{"train_examples": 203450, "horizontal_flip": true, "mask_ratio": 0.75, "loss": "mse", "encoder_moe_every": 1}
Rows from block 3 of the encoder of a small masked image model, named by matrix and row number. Rows with one number within an expert belong to one neuron, the router's apart. Each number is 50 + 15 x the weight over its row's rms, rounded and kept within 0 to 99. All counts start at 0.
Before each expert's rows are labels from the 100 images, of 14976, where the router gives the expert most weight on average: "responds to" is what is common among them. Only what is clearly more common there than usual is listed. The data: photos with spoken descriptions (Open Images, Localized Narratives).
# router: router (encoder.blocks.3.mlp.router.weight, 16x192), inputs 64-127
# up: expert up (encoder.blocks.3.mlp.up, 16x48x192), inputs 64-127
# down: expert down (encoder.blocks.3.mlp.down, 16x192x48, transposed), outputs 64-127

# expert 7
responds to: text has "dark"
router.7:45 57 24 52 44 57 59 47 51 53 50 36 46 82 41 47 50 42 48 43 38 23 29 32 69 46 67 49 54 48 34 43 62 50 70 65 63 41 34 54 36 99 49 42 59 37 24 44 45 61 31 55 30 61 38 55 40 41 49 41 53 37 37 48
up.0:47 02 72 47 60 46 64 50 73 53 51 75 44 31 41 42 33 66 46 60 62 66 55 45 57 41 33 39 75 45 65 53 41 30 62 31 40 44 60 49 58 25 36 45 48 54 53 43 56 31 67 50 54 48 75 57 50 65 49 51 46 65 39 55
down.0:46 43 22 67 57 37 39 60 33 56 63 55 28 56 49 45 70 49 65 49 46 32 24 35 40 52 68 52 54 51 44 37 67 60 64 38 48 61 39 43 41 70 57 05 66 39 48 59 55 55 34 34 45 59 34 42 58 57 08 33 44 57 65 74
up.1:50 17 74 44 51 44 50 64 63 53 56 77 47 29 53 51 29 65 41 54 66 60 62 63 54 48 35 32 60 53 62 61 52 42 50 42 44 46 55 46 56 36 38 42 47 55 54 51 52 35 63 43 49 42 68 55 48 77 47 57 53 70 45 54
down.1:55 40 28 68 53 37 43 64 36 66 55 48 28 69 46 51 60 43 64 63 39 34 24 31 43 50 58 43 40 47 40 47 64 72 56 41 50 59 35 55 41 67 58 00 72 44 39 54 56 42 43 31 37 51 38 47 60 66 21 33 54 66 54 66
up.2:51 14 63 49 44 46 59 61 75 51 35 75 42 34 50 38 37 61 50 46 57 63 65 58 43 48 26 47 48 53 68 62 38 38 49 38 47 43 46 38 49 34 31 54 49 53 57 48 59 34 62 52 40 50 64 53 50 96 39 56 45 52 43 53
down.2:59 39 41 63 61 54 62 66 17 64 50 50 22 58 51 38 52 56 50 56 47 40 23 31 41 53 60 55 27 62 45 45 56 63 48 52 44 57 29 57 45 72 67 06 50 25 45 50 52 60 41 47 31 52 42 55 60 42 10 43 63 74 59 75
up.3:45 16 73 50 50 47 53 55 79 50 39 67 49 26 45 50 35 51 53 44 61 73 68 68 51 54 36 40 51 52 65 56 41 39 44 37 50 48 51 51 57 26 33 55 47 57 52 48 46 36 65 48 52 43 72 55 55 90 48 57 50 54 47 53
down.3:42 43 29 63 61 38 58 68 28 54 58 44 19 76 45 54 51 43 52 45 44 43 34 46 57 52 48 52 45 68 34 51 53 54 61 61 45 44 27 56 39 84 89 12 66 31 65 71 54 43 25 44 39 49 40 44 50 45 24 30 58 58 62 66
up.4:56 37 73 48 58 49 48 47 51 49 37 60 63 17 51 53 46 64 42 62 66 84 70 72 42 42 29 48 47 52 58 62 37 45 37 47 46 46 56 53 53 19 56 47 49 53 50 56 53 54 67 47 54 46 53 53 52 90 55 60 53 56 65 53
down.4:47 64 34 70 36 39 26 73 25 56 62 56 28 67 45 64 62 38 59 51 50 25 34 31 55 57 68 47 53 32 29 49 46 55 61 55 46 64 48 35 38 79 49 23 78 28 31 54 53 50 48 52 44 42 52 49 61 58 19 53 50 56 44 72
up.5:59 44 40 67 49 77 41 24 37 38 47 20 85 62 45 78 58 19 51 42 33 39 44 45 62 49 63 52 36 28 34 39 71 57 49 48 58 55 84 63 18 58 67 39 51 47 50 26 37 77 47 62 97 41 43 46 46 24 72 36 59 38 54 33
down.5:52 48 77 14 64 43 71 36 49 61 49 55 52 45 48 45 17 44 44 56 59 73 66 62 55 47 33 33 65 66 47 64 45 27 39 65 56 42 37 50 54 38 55 51 10 57 57 44 53 46 60 63 44 60 58 45 46 38 64 49 50 54 42 44
up.6:46 09 69 49 52 36 59 63 75 59 46 75 29 33 47 38 29 60 53 60 63 63 66 51 48 44 31 37 58 52 65 51 47 35 56 37 40 51 45 39 56 38 32 37 46 54 62 50 54 24 63 50 39 49 82 57 52 69 39 49 36 64 50 66
down.6:46 30 37 61 58 34 33 66 25 61 61 52 16 64 60 42 65 46 55 55 54 39 26 39 47 35 67 44 52 44 37 46 62 64 49 55 35 46 40 56 37 60 75 00 57 42 60 48 51 50 39 34 40 63 52 44 58 55 18 35 50 53 61 57
up.7:52 23 64 47 55 45 65 61 58 56 46 78 41 26 46 46 40 65 50 54 60 63 65 60 42 51 31 44 59 56 60 54 46 40 50 44 38 51 49 47 56 27 37 45 45 57 63 53 50 36 59 45 48 51 67 56 52 88 39 51 44 57 52 54
down.7:71 34 28 63 49 52 52 67 34 49 45 54 36 70 60 50 57 42 47 62 42 36 33 31 50 57 78 51 53 36 41 50 66 66 70 53 44 60 33 44 48 65 58 00 54 47 54 60 75 56 43 45 45 60 35 37 59 38 09 38 51 60 61 65
up.8:36 29 36 49 46 49 54 54 63 59 59 59 20 68 22 21 47 50 42 41 35 31 49 37 59 43 54 44 55 71 46 39 55 51 81 33 60 47 20 52 52 69 57 56 62 41 46 50 50 33 40 59 17 51 44 46 42 41 52 38 57 50 28 53
down.8:49 50 82 15 61 52 69 31 50 49 36 50 66 38 49 50 33 50 45 56 55 80 75 72 51 55 33 37 50 57 54 61 39 24 34 66 53 40 46 44 57 31 52 67 18 64 58 52 46 43 60 61 50 51 64 53 42 45 81 52 46 47 37 30
up.9:55 29 66 56 63 45 48 49 59 51 45 75 47 14 63 50 40 64 54 58 70 71 66 59 53 53 28 37 53 56 66 64 48 46 36 48 41 45 51 40 52 22 33 46 46 47 62 52 56 35 55 40 40 51 63 53 57 83 43 60 45 59 49 59
down.9:62 35 29 47 39 40 56 71 28 52 52 62 45 71 51 41 69 50 66 51 45 16 31 42 35 47 52 47 38 52 38 39 60 56 45 42 41 67 32 50 32 68 69 00 52 48 33 61 49 42 29 29 35 59 27 44 58 52 31 55 54 50 80 64
up.10:55 02 58 48 50 37 64 58 72 57 47 73 35 33 39 39 37 69 53 64 71 62 65 58 41 47 29 41 66 56 63 61 37 36 54 38 40 47 44 45 48 38 49 39 52 54 57 52 62 33 59 43 45 46 74 55 58 88 39 53 41 66 51 64
down.10:55 33 31 77 49 43 36 61 30 43 62 48 18 58 60 43 58 26 51 68 46 45 19 26 41 56 64 51 40 52 37 47 69 49 53 42 37 66 36 52 46 70 66 00 58 35 47 56 55 49 40 43 37 46 48 48 61 44 10 38 59 64 62 67
up.11:43 62 45 38 47 49 50 62 33 59 65 40 64 51 53 46 42 63 70 62 64 57 44 48 29 47 51 50 66 61 40 55 47 50 42 76 33 72 42 58 50 46 99 19 48 58 54 64 58 61 58 36 55 67 56 51 35 32 66 37 45 72 79 42
down.11:43 38 41 67 32 26 39 53 52 66 55 57 29 58 56 36 57 53 71 52 21 34 21 22 56 46 57 55 51 36 56 47 60 57 63 48 52 50 45 65 46 73 59 31 55 38 48 65 71 47 34 32 36 47 43 55 58 54 00 39 37 44 67 71
up.12:56 84 40 48 45 43 56 56 62 39 62 42 84 53 51 56 75 52 45 41 61 40 45 48 46 63 64 72 60 44 34 56 37 78 64 70 63 49 34 56 67 56 28 53 61 41 33 77 53 71 42 60 39 67 29 53 44 57 64 52 53 37 52 40
down.12:41 40 78 10 68 43 68 33 53 45 34 48 59 43 51 52 35 52 59 59 52 79 81 61 54 48 25 29 54 61 54 54 50 25 23 75 52 45 42 45 45 33 53 56 15 72 58 52 59 38 53 52 45 58 58 51 48 50 86 55 51 49 44 35
up.13:56 19 63 47 53 46 57 52 63 52 51 70 36 31 51 44 30 57 49 52 62 59 59 62 45 50 34 38 60 52 59 52 43 33 46 40 46 48 47 46 56 21 40 36 43 61 60 48 57 38 69 43 39 49 71 44 52 78 44 54 54 62 51 63
down.13:42 39 21 64 59 53 31 78 42 43 60 55 32 55 60 61 64 49 63 50 51 32 27 15 51 47 65 53 60 46 29 39 61 67 58 45 39 73 29 51 50 64 67 10 75 38 46 65 61 61 44 35 44 52 45 50 65 67 18 41 57 66 64 64
up.14:53 01 70 40 60 46 55 60 67 57 52 72 35 28 45 47 32 61 53 57 58 65 66 45 47 48 34 38 64 56 66 51 48 40 47 35 38 45 49 41 52 31 33 33 48 57 57 51 54 27 69 42 51 53 68 44 60 73 39 57 51 67 54 57
down.14:59 35 36 65 45 36 38 72 34 51 59 65 34 62 62 40 61 44 68 42 56 34 20 41 33 54 71 46 47 47 25 46 68 49 62 53 38 60 33 50 42 59 71 00 60 42 65 50 51 60 51 35 43 55 52 44 45 55 33 39 71 58 77 73
up.15:46 33 65 50 46 35 54 56 60 51 52 73 45 26 56 44 35 65 56 56 61 71 63 63 49 56 36 42 49 52 51 55 46 42 49 45 49 41 51 40 61 22 40 52 47 59 56 53 52 35 61 39 47 52 71 53 56 92 48 55 40 58 56 60
down.15:53 31 30 65 60 48 34 70 36 50 58 47 36 75 51 49 49 38 49 61 27 47 38 31 60 56 57 42 45 43 22 43 69 58 53 67 32 65 41 64 44 78 87 06 56 48 54 48 53 51 48 59 37 67 50 36 71 44 00 34 63 44 42 80
up.16:46 52 51 25 65 52 42 62 59 41 46 39 44 58 51 76 41 35 46 48 40 47 47 42 64 54 44 32 44 59 53 53 67 38 30 65 51 56 65 37 56 56 00 46 42 52 39 45 41 52 49 35 46 58 50 39 54 46 40 87 60 44 41 48
down.16:63 69 38 66 56 48 54 55 50 53 61 43 52 47 78 51 55 37 52 47 43 51 46 39 62 37 50 63 41 47 59 47 64 61 40 41 46 45 77 49 50 62 12 26 63 40 67 44 44 57 59 24 39 57 33 46 48 33 35 87 48 45 80 38

# expert 11
responds to: text has "sky"
router.11:43 33 20 45 66 58 48 35 66 30 38 19 70 79 64 47 48 51 45 51 50 18 33 49 62 38 54 64 42 53 33 51 48 53 56 38 68 37 58 54 23 66 39 43 54 45 65 29 58 73 41 43 77 55 53 59 39 55 60 23 54 40 40 46
up.0:49 69 50 42 41 51 47 58 24 51 54 40 52 29 55 55 62 37 51 42 30 51 65 41 39 50 50 43 49 64 57 40 55 47 42 59 48 62 35 46 51 34 53 23 40 55 30 55 47 51 52 37 48 62 43 51 52 04 36 76 52 51 61 47
down.0:33 44 56 00 61 60 68 75 49 68 49 17 50 35 57 67 55 33 68 59 64 82 58 71 31 78 69 51 38 66 55 55 60 16 77 65 40 65 42 36 60 38 57 10 32 47 45 57 43 57 65 43 70 60 54 45 70 61 24 38 49 73 63 59
up.1:62 40 62 48 49 41 57 67 21 69 74 64 39 42 21 53 36 57 55 52 56 65 45 20 40 58 69 32 83 62 47 49 79 46 51 36 36 64 31 48 63 49 99 09 42 41 41 59 53 44 52 33 41 73 54 58 57 57 42 54 63 73 40 58
down.1:73 55 41 12 45 38 74 62 79 66 61 53 40 22 40 41 63 66 60 58 47 75 55 50 41 53 39 55 62 57 54 51 33 33 60 21 45 45 34 33 37 38 66 18 42 43 43 49 52 30 60 48 37 61 37 49 48 79 31 76 48 57 62 64
up.2:51 00 46 46 57 64 47 54 99 38 32 32 56 49 52 63 59 43 40 32 20 46 48 42 55 37 46 49 51 66 57 41 42 44 51 50 52 52 51 55 47 22 00 39 49 53 53 36 38 68 42 42 60 48 51 58 49 53 53 56 61 52 44 40
down.2:67 42 48 99 51 44 36 26 63 39 50 75 47 62 34 47 45 47 45 51 51 00 32 15 58 41 39 46 61 41 41 53 53 99 11 31 55 55 47 54 52 62 45 54 61 57 50 48 53 53 46 48 30 52 44 50 44 48 70 63 51 48 42 46
up.3:55 78 65 57 40 47 53 70 29 68 63 61 41 22 43 56 55 41 51 41 39 59 49 42 38 54 58 28 59 63 61 43 55 51 46 57 48 68 32 47 55 26 66 27 47 48 33 57 42 36 52 35 36 53 44 48 59 28 30 73 45 55 64 53
down.3:33 34 37 00 48 44 73 73 55 62 42 35 46 47 45 56 57 52 62 50 42 92 64 75 56 68 59 48 49 59 64 63 40 28 85 59 35 56 34 43 41 34 48 05 57 56 37 73 43 52 56 41 54 52 63 46 61 60 28 48 34 76 53 53
up.4:53 73 58 51 41 45 55 64 20 59 57 48 50 33 55 54 56 38 60 43 32 59 53 43 43 50 53 32 53 61 58 37 45 51 42 57 46 61 38 39 51 33 73 32 45 52 43 58 44 47 51 31 46 57 47 55 55 00 34 57 45 49 61 48
down.4:26 40 48 00 60 42 75 78 53 73 49 29 42 45 47 74 63 33 61 52 57 91 59 70 47 73 67 49 44 75 65 55 50 10 74 65 41 61 51 40 65 44 37 16 37 51 44 52 42 50 62 34 69 56 62 51 75 68 31 54 42 86 60 61
up.5:59 71 63 46 42 48 52 68 10 64 50 44 37 33 52 54 60 47 51 45 41 62 53 43 25 52 50 34 48 65 55 44 50 47 54 67 47 55 29 48 49 25 67 28 42 49 40 72 51 43 49 37 37 50 48 48 56 27 44 58 43 51 74 53
down.5:31 38 55 01 50 52 74 78 61 71 36 25 39 43 54 61 62 49 57 52 54 81 66 74 43 72 68 50 41 77 58 61 47 11 63 58 48 53 46 35 59 43 54 13 52 52 34 55 41 49 61 44 70 47 53 56 64 60 32 58 46 63 59 67
up.6:81 81 78 66 21 51 51 73 48 56 55 50 58 11 47 68 41 37 55 42 49 59 61 41 34 53 55 49 45 53 68 41 38 54 29 31 41 67 68 48 62 01 51 67 45 52 32 55 39 47 61 28 50 57 59 47 58 55 32 55 49 63 53 50
down.6:36 26 44 17 45 48 56 38 41 54 71 52 53 44 54 51 48 57 38 50 60 52 81 60 51 39 38 40 76 62 28 52 63 44 75 46 42 46 39 45 52 50 38 20 44 52 57 41 57 53 48 41 48 49 43 56 27 38 81 72 54 66 46 40
up.7:57 70 77 62 42 38 58 63 32 58 55 72 40 25 40 66 48 35 51 50 50 64 47 38 45 63 57 25 44 65 64 44 38 46 47 52 38 61 33 40 67 40 54 47 45 56 32 62 48 41 47 39 34 60 46 56 65 55 33 72 45 56 51 45
down.7:50 20 44 00 42 58 62 71 73 55 62 19 47 61 38 37 55 74 56 41 44 77 68 76 48 44 52 57 60 56 52 31 50 32 78 52 39 41 25 49 37 52 56 23 52 43 45 53 37 42 51 56 52 70 48 53 46 47 51 84 49 51 45 45
up.8:37 65 52 40 57 46 47 56 07 49 50 46 63 39 74 76 65 33 43 54 64 57 43 48 36 62 73 54 36 79 63 56 52 64 33 44 39 57 59 29 73 33 37 50 44 45 41 57 40 53 76 14 63 63 72 59 58 61 50 60 58 48 52 47
down.8:27 70 60 78 44 51 31 42 28 65 60 60 59 72 39 66 53 16 77 42 56 00 61 41 45 57 73 49 35 60 58 52 75 65 34 39 58 53 57 38 60 81 44 66 56 40 51 50 41 45 48 60 55 55 42 55 47 47 86 40 31 44 32 49
up.9:49 61 61 60 43 46 61 74 41 65 55 74 42 35 21 58 52 50 57 46 61 59 53 38 42 69 52 36 52 58 62 53 43 60 46 50 36 69 39 35 67 49 74 36 53 51 25 62 49 44 54 45 33 53 48 59 61 87 37 75 59 66 53 51
down.9:81 32 42 20 44 41 51 61 84 50 54 48 44 39 43 51 46 85 38 45 24 84 48 69 68 47 31 48 72 33 58 42 30 37 56 35 32 42 31 46 50 34 35 29 60 52 47 43 45 32 42 46 37 33 56 44 41 40 48 69 44 63 35 55
up.10:23 36 48 63 51 55 43 41 39 43 36 49 63 50 34 70 61 13 51 41 38 50 70 53 53 49 36 49 39 52 48 46 51 61 28 53 49 57 47 35 45 49 44 37 58 62 25 63 43 51 56 40 50 48 43 48 51 20 48 79 46 38 52 45
down.10:30 84 41 58 19 63 68 79 58 52 85 56 70 49 22 49 48 67 40 44 43 35 39 52 44 47 49 58 65 44 37 43 39 63 47 42 57 51 62 51 47 62 40 47 56 61 32 42 44 71 72 46 27 51 45 60 32 37 74 99 65 46 46 43
up.11:60 70 74 58 39 39 54 81 14 68 68 58 32 28 36 56 46 51 56 46 48 56 56 41 39 61 53 35 53 60 62 50 52 52 48 50 37 57 35 47 60 34 64 31 45 46 28 63 49 39 55 41 21 56 43 49 54 41 39 71 49 63 64 49
down.11:32 33 53 02 46 46 59 72 52 68 54 33 51 44 54 64 59 44 81 54 47 91 52 80 40 73 57 54 55 57 47 53 56 10 61 54 45 55 50 40 39 41 57 05 44 50 42 64 47 45 62 52 44 50 50 41 54 58 44 44 35 62 65 50
up.12:52 70 64 51 39 47 52 67 22 62 54 54 46 14 47 59 53 41 54 44 35 65 57 41 36 55 53 31 57 75 58 42 58 51 45 56 40 64 24 51 59 31 73 14 44 50 42 61 47 43 54 31 41 62 49 59 60 23 35 71 52 56 63 51
down.12:33 38 45 00 49 50 66 74 55 69 44 26 36 44 46 65 64 44 64 61 58 87 47 67 40 74 61 48 47 70 56 57 51 36 76 48 51 53 56 34 54 36 46 00 43 53 43 54 45 45 46 51 67 52 66 62 59 56 21 55 45 71 56 67
up.13:56 72 56 53 40 49 54 58 34 64 53 47 49 34 57 53 56 43 54 45 22 58 50 40 44 44 55 34 56 63 59 37 54 49 41 64 50 58 27 52 47 32 54 29 45 52 43 62 50 47 48 33 38 55 41 51 51 00 37 62 41 44 57 46
down.13:32 45 50 00 64 52 73 82 46 76 41 23 54 39 54 69 51 28 67 51 67 83 59 67 38 73 65 51 48 71 55 59 59 18 73 67 34 53 44 36 52 47 50 15 34 44 40 64 49 50 64 40 73 49 49 51 69 67 26 47 38 65 63 60
up.14:60 14 52 53 43 50 46 49 57 44 72 58 61 50 00 58 43 48 48 46 68 57 63 54 67 44 63 53 92 27 31 57 72 50 58 53 49 52 61 48 60 64 65 26 57 47 25 44 39 67 49 60 49 42 49 59 46 60 58 73 61 79 52 48
down.14:52 06 36 17 53 71 67 63 88 55 18 52 45 27 06 45 61 54 40 55 38 55 63 44 52 54 43 46 50 64 64 43 31 25 90 37 59 32 32 59 51 41 54 41 59 68 33 43 39 58 53 60 51 53 55 65 59 50 32 76 58 41 55 51
up.15:40 77 52 43 54 54 54 47 00 48 59 36 51 54 75 51 53 36 57 46 38 56 50 37 39 47 50 53 45 41 49 39 47 44 24 37 51 46 61 45 39 37 93 41 52 50 56 37 50 57 47 33 65 47 42 39 48 00 36 28 42 55 46 50
down.15:60 74 43 56 49 61 49 32 37 47 63 68 64 68 35 38 43 99 25 52 42 65 52 67 44 39 05 61 68 29 22 57 45 67 54 51 51 39 54 54 34 54 82 51 56 49 60 48 49 46 72 53 28 56 46 49 20 60 77 64 76 31 52 43
up.16:55 75 58 59 34 48 54 60 32 56 54 47 44 40 58 55 51 36 53 41 30 49 43 37 41 52 55 36 46 52 55 40 45 50 33 52 47 55 44 43 49 45 58 43 45 50 42 56 48 44 49 35 42 56 43 50 61 00 26 59 39 48 62 51
down.16:26 51 55 00 50 50 60 78 51 65 48 27 51 34 48 73 47 21 66 56 70 80 58 66 41 83 57 50 37 74 56 56 62 07 77 69 39 52 48 40 61 43 46 21 47 51 41 54 47 54 61 41 65 54 50 48 70 69 31 49 41 68 53 57

# expert 13
responds to: text has "white"; text has "color"
router.13:33 64 27 54 55 54 57 56 58 50 39 36 44 76 45 55 55 62 57 52 57 29 29 30 69 63 80 39 50 53 52 58 62 40 75 79 63 37 39 44 41 84 45 39 28 44 42 39 49 51 31 49 19 59 49 56 49 70 55 49 54 33 45 49
up.0:73 49 71 43 47 57 46 49 41 43 53 61 72 25 53 63 46 35 36 46 39 77 67 73 38 40 30 66 25 60 51 39 38 38 36 40 44 52 73 47 64 37 39 93 57 52 53 54 45 39 59 38 72 36 64 45 53 29 41 52 43 49 43 49
down.0:50 52 67 71 45 41 39 39 35 43 31 50 45 49 27 41 62 52 42 61 60 44 61 60 63 43 43 57 25 42 52 45 43 39 60 59 45 42 62 66 46 84 55 99 60 49 46 57 36 64 40 61 23 49 42 24 42 39 93 50 83 29 21 34
up.1:58 62 72 65 36 49 48 55 56 47 60 59 69 22 49 52 54 41 48 42 40 59 47 53 41 38 45 70 45 43 54 42 38 32 41 63 49 53 61 52 61 35 21 68 57 53 37 61 41 79 63 42 59 46 53 49 50 31 45 69 42 56 70 46
down.1:52 71 75 89 34 49 46 46 33 42 43 56 48 47 50 35 47 71 53 68 58 36 65 51 57 40 49 45 45 35 52 51 34 44 56 63 50 42 53 70 49 66 45 99 57 38 50 36 39 53 47 55 24 45 49 37 34 44 61 29 78 44 24 51
up.2:51 61 67 64 43 58 43 46 44 40 40 53 75 20 72 47 50 32 47 42 37 75 51 56 39 35 46 58 35 47 63 38 34 31 36 59 42 49 57 53 53 25 40 81 51 47 50 61 42 57 57 42 65 45 59 56 53 20 35 43 36 56 64 52
down.2:49 56 64 78 40 60 47 52 41 52 25 51 50 55 42 46 55 44 40 52 57 43 64 56 65 50 51 53 19 41 58 49 40 41 58 50 40 44 77 53 64 71 48 99 53 51 52 35 38 50 42 61 39 41 57 47 47 36 56 36 63 44 12 53
up.3:59 56 76 57 39 52 47 46 50 45 48 65 64 21 73 52 55 37 51 41 34 74 57 54 38 39 48 52 30 53 67 42 47 25 45 53 45 48 59 47 57 21 19 75 42 43 51 58 43 48 62 42 64 48 56 54 58 19 40 52 35 52 60 52
down.3:48 53 67 87 39 49 48 39 38 51 25 49 31 51 32 29 51 51 49 60 58 47 65 58 50 45 55 45 17 30 48 47 41 48 49 63 40 38 58 50 34 69 70 99 55 39 43 49 33 61 37 69 38 40 52 37 47 40 46 31 60 50 11 50
up.4:53 33 73 45 46 52 47 47 39 44 49 64 65 27 42 52 36 29 52 54 36 70 63 68 36 34 46 57 39 54 55 43 41 38 35 36 37 51 50 55 50 34 65 66 58 63 59 58 44 46 64 49 82 45 61 49 55 11 41 42 38 70 41 53
down.4:47 69 60 61 49 64 31 50 28 41 34 52 33 55 39 53 52 34 45 48 56 45 71 51 52 44 47 50 19 44 36 47 54 60 54 59 31 46 58 47 38 73 54 97 58 46 45 49 38 71 58 56 38 60 54 43 27 38 93 46 72 46 22 52
up.5:51 52 70 42 24 54 35 49 29 61 52 70 49 49 16 45 35 43 67 42 41 57 51 58 53 50 71 49 31 29 56 44 44 47 50 54 42 54 56 58 57 49 88 99 46 68 24 65 39 29 59 51 41 35 56 53 56 26 48 63 27 45 24 55
down.5:43 53 54 43 36 63 44 44 35 39 68 24 42 20 27 53 56 68 49 46 48 57 72 41 40 38 56 60 65 56 47 43 76 32 65 44 37 54 63 59 52 49 68 53 38 56 40 34 36 74 61 44 87 53 47 36 46 54 99 40 75 53 29 53
up.6:58 37 72 50 38 53 42 49 46 50 41 61 62 18 56 48 45 29 55 43 34 72 57 59 37 38 49 46 40 50 62 33 42 35 41 51 41 55 46 59 51 32 57 69 48 55 48 62 43 50 62 39 73 50 61 52 56 08 36 41 31 60 56 54
down.6:44 56 58 78 41 46 48 53 30 55 37 50 40 56 42 54 48 43 43 54 71 45 64 63 64 62 53 61 00 51 52 60 49 53 53 54 46 63 67 48 48 68 51 99 64 41 34 44 39 54 45 61 36 42 51 47 59 47 70 33 73 45 09 53
up.7:60 68 76 59 33 55 48 40 41 47 54 61 71 21 65 60 52 40 47 38 37 71 58 61 45 40 54 57 37 45 62 48 42 35 44 52 48 48 62 46 63 27 27 64 43 51 52 60 45 48 56 37 59 52 55 52 56 21 45 60 33 49 64 51
down.7:65 45 73 99 37 50 52 42 45 52 35 45 45 50 42 37 44 77 56 63 62 42 58 49 65 53 43 55 34 33 41 59 39 61 49 59 43 38 65 51 45 66 60 99 53 45 40 39 44 56 42 67 47 36 53 38 42 46 50 27 63 46 22 58
up.8:61 00 61 36 44 52 53 44 52 47 49 59 54 41 32 42 29 42 44 56 48 69 72 60 45 33 36 39 54 54 52 46 42 43 42 15 43 50 46 62 54 31 80 50 55 52 62 46 48 41 63 47 85 39 64 51 49 34 39 13 42 75 42 62
down.8:18 74 58 68 57 52 53 53 23 28 41 48 28 39 51 63 69 38 48 44 56 34 59 39 50 59 36 44 27 41 34 51 63 52 54 67 54 59 43 45 40 78 53 49 49 48 39 67 38 71 58 62 29 63 34 35 61 38 78 61 76 32 36 42
up.9:53 62 67 59 41 53 48 42 44 40 42 58 71 18 75 52 52 34 48 44 36 77 51 56 39 35 44 54 26 51 64 39 34 39 36 52 44 52 60 52 56 22 27 80 48 49 55 59 40 47 60 40 71 53 59 52 62 17 41 46 39 55 63 52
down.9:53 46 74 76 45 65 41 47 34 44 26 47 44 49 46 46 47 38 49 52 67 36 64 54 66 56 49 48 11 42 47 40 41 45 50 62 43 46 62 64 42 71 61 99 57 41 31 42 43 56 43 58 33 45 54 44 45 43 65 34 71 42 07 56
up.10:57 65 62 53 44 58 46 47 33 41 42 59 74 20 77 47 48 28 50 48 32 67 47 60 38 33 49 60 27 51 61 39 36 30 38 55 42 50 58 55 54 29 44 80 52 51 50 60 43 52 61 36 72 51 63 60 59 13 38 38 36 51 59 55
down.10:48 47 58 67 47 61 48 51 41 54 18 50 41 58 35 48 55 30 40 52 61 36 60 43 65 49 53 49 09 39 57 51 44 41 56 51 43 50 67 51 53 71 50 99 53 43 39 51 40 50 41 57 41 38 59 50 42 47 56 32 73 47 19 52
up.11:47 51 64 47 24 52 48 61 68 55 52 72 37 63 21 34 26 45 44 37 45 40 52 47 65 50 68 45 32 22 63 46 29 46 59 45 50 53 59 65 51 63 41 99 68 47 26 53 43 19 48 66 19 31 51 63 48 43 41 54 39 43 03 59
down.11:63 90 37 49 17 57 42 35 31 47 70 47 39 64 22 40 36 49 40 36 42 33 58 53 56 46 43 66 50 23 27 51 48 35 46 64 43 55 53 56 50 67 63 97 58 54 36 52 36 56 61 47 27 50 41 31 55 37 63 87 52 31 14 39
up.12:58 14 70 38 48 50 54 48 35 48 54 59 50 47 51 56 36 40 47 57 50 74 68 53 44 45 51 48 43 51 54 48 53 45 42 20 44 50 54 54 47 37 69 58 52 47 65 41 48 39 60 54 82 39 67 48 56 39 48 17 45 68 30 50
down.12:31 51 51 80 59 58 34 41 27 49 34 37 19 54 51 54 57 44 53 42 43 49 64 44 40 51 33 44 34 23 25 45 68 60 46 65 54 57 45 50 32 78 62 55 55 60 48 62 48 69 46 64 38 47 36 21 53 42 95 64 70 34 37 40
up.13:51 61 65 49 46 52 44 46 18 40 48 56 65 20 74 45 48 33 42 50 30 76 53 64 32 35 38 56 38 51 52 36 32 36 31 51 41 55 52 65 51 30 61 76 54 47 57 59 47 49 61 45 77 54 58 54 54 15 38 33 34 51 57 56
down.13:52 47 51 85 44 51 48 55 53 39 24 52 29 41 44 57 48 42 38 55 53 37 69 46 69 54 44 52 22 45 58 47 37 48 49 46 43 52 70 51 61 78 39 99 53 46 44 33 32 57 49 41 40 58 52 40 45 42 69 51 73 47 13 50
up.14:61 45 74 68 32 51 47 55 54 46 47 57 77 24 61 51 52 35 55 47 41 68 45 56 39 41 48 64 32 43 62 45 35 35 38 58 45 56 69 52 58 22 29 70 54 50 44 62 44 62 64 45 66 49 55 51 52 35 42 56 36 62 64 49
down.14:51 57 71 92 40 44 45 56 38 55 29 44 41 57 45 30 47 59 51 69 58 43 60 53 58 54 53 46 27 30 52 53 39 54 65 48 41 40 72 53 48 68 48 99 55 45 37 51 40 53 37 55 29 46 56 38 42 44 65 26 73 46 07 50
up.15:48 53 44 46 61 34 64 72 27 60 69 41 80 33 72 55 59 54 70 57 51 56 41 06 23 54 58 25 70 62 44 55 64 49 26 51 47 48 47 38 49 36 59 19 37 46 61 68 54 70 54 35 53 68 43 51 47 51 52 60 64 61 83 49
down.15:47 93 61 39 39 56 36 52 51 58 67 41 51 59 41 58 72 13 59 40 56 46 52 73 46 60 52 55 53 24 31 38 65 77 56 56 59 68 53 45 38 64 48 42 43 54 42 68 37 72 53 76 60 48 28 36 38 49 84 48 38 44 77 26
up.16:63 45 85 56 43 54 47 59 54 46 48 59 67 22 57 58 48 37 52 42 41 68 55 63 42 47 53 60 36 52 65 46 40 40 39 49 43 53 68 48 63 24 13 76 52 49 47 59 43 50 67 43 65 33 59 51 55 26 40 55 38 59 46 52
down.16:43 58 66 82 43 55 39 41 36 50 39 43 26 54 32 41 48 74 44 52 60 37 58 53 57 46 51 47 23 26 31 50 48 43 46 71 47 58 42 58 30 65 69 99 63 40 47 60 35 64 45 66 33 40 47 35 47 44 63 40 68 33 22 56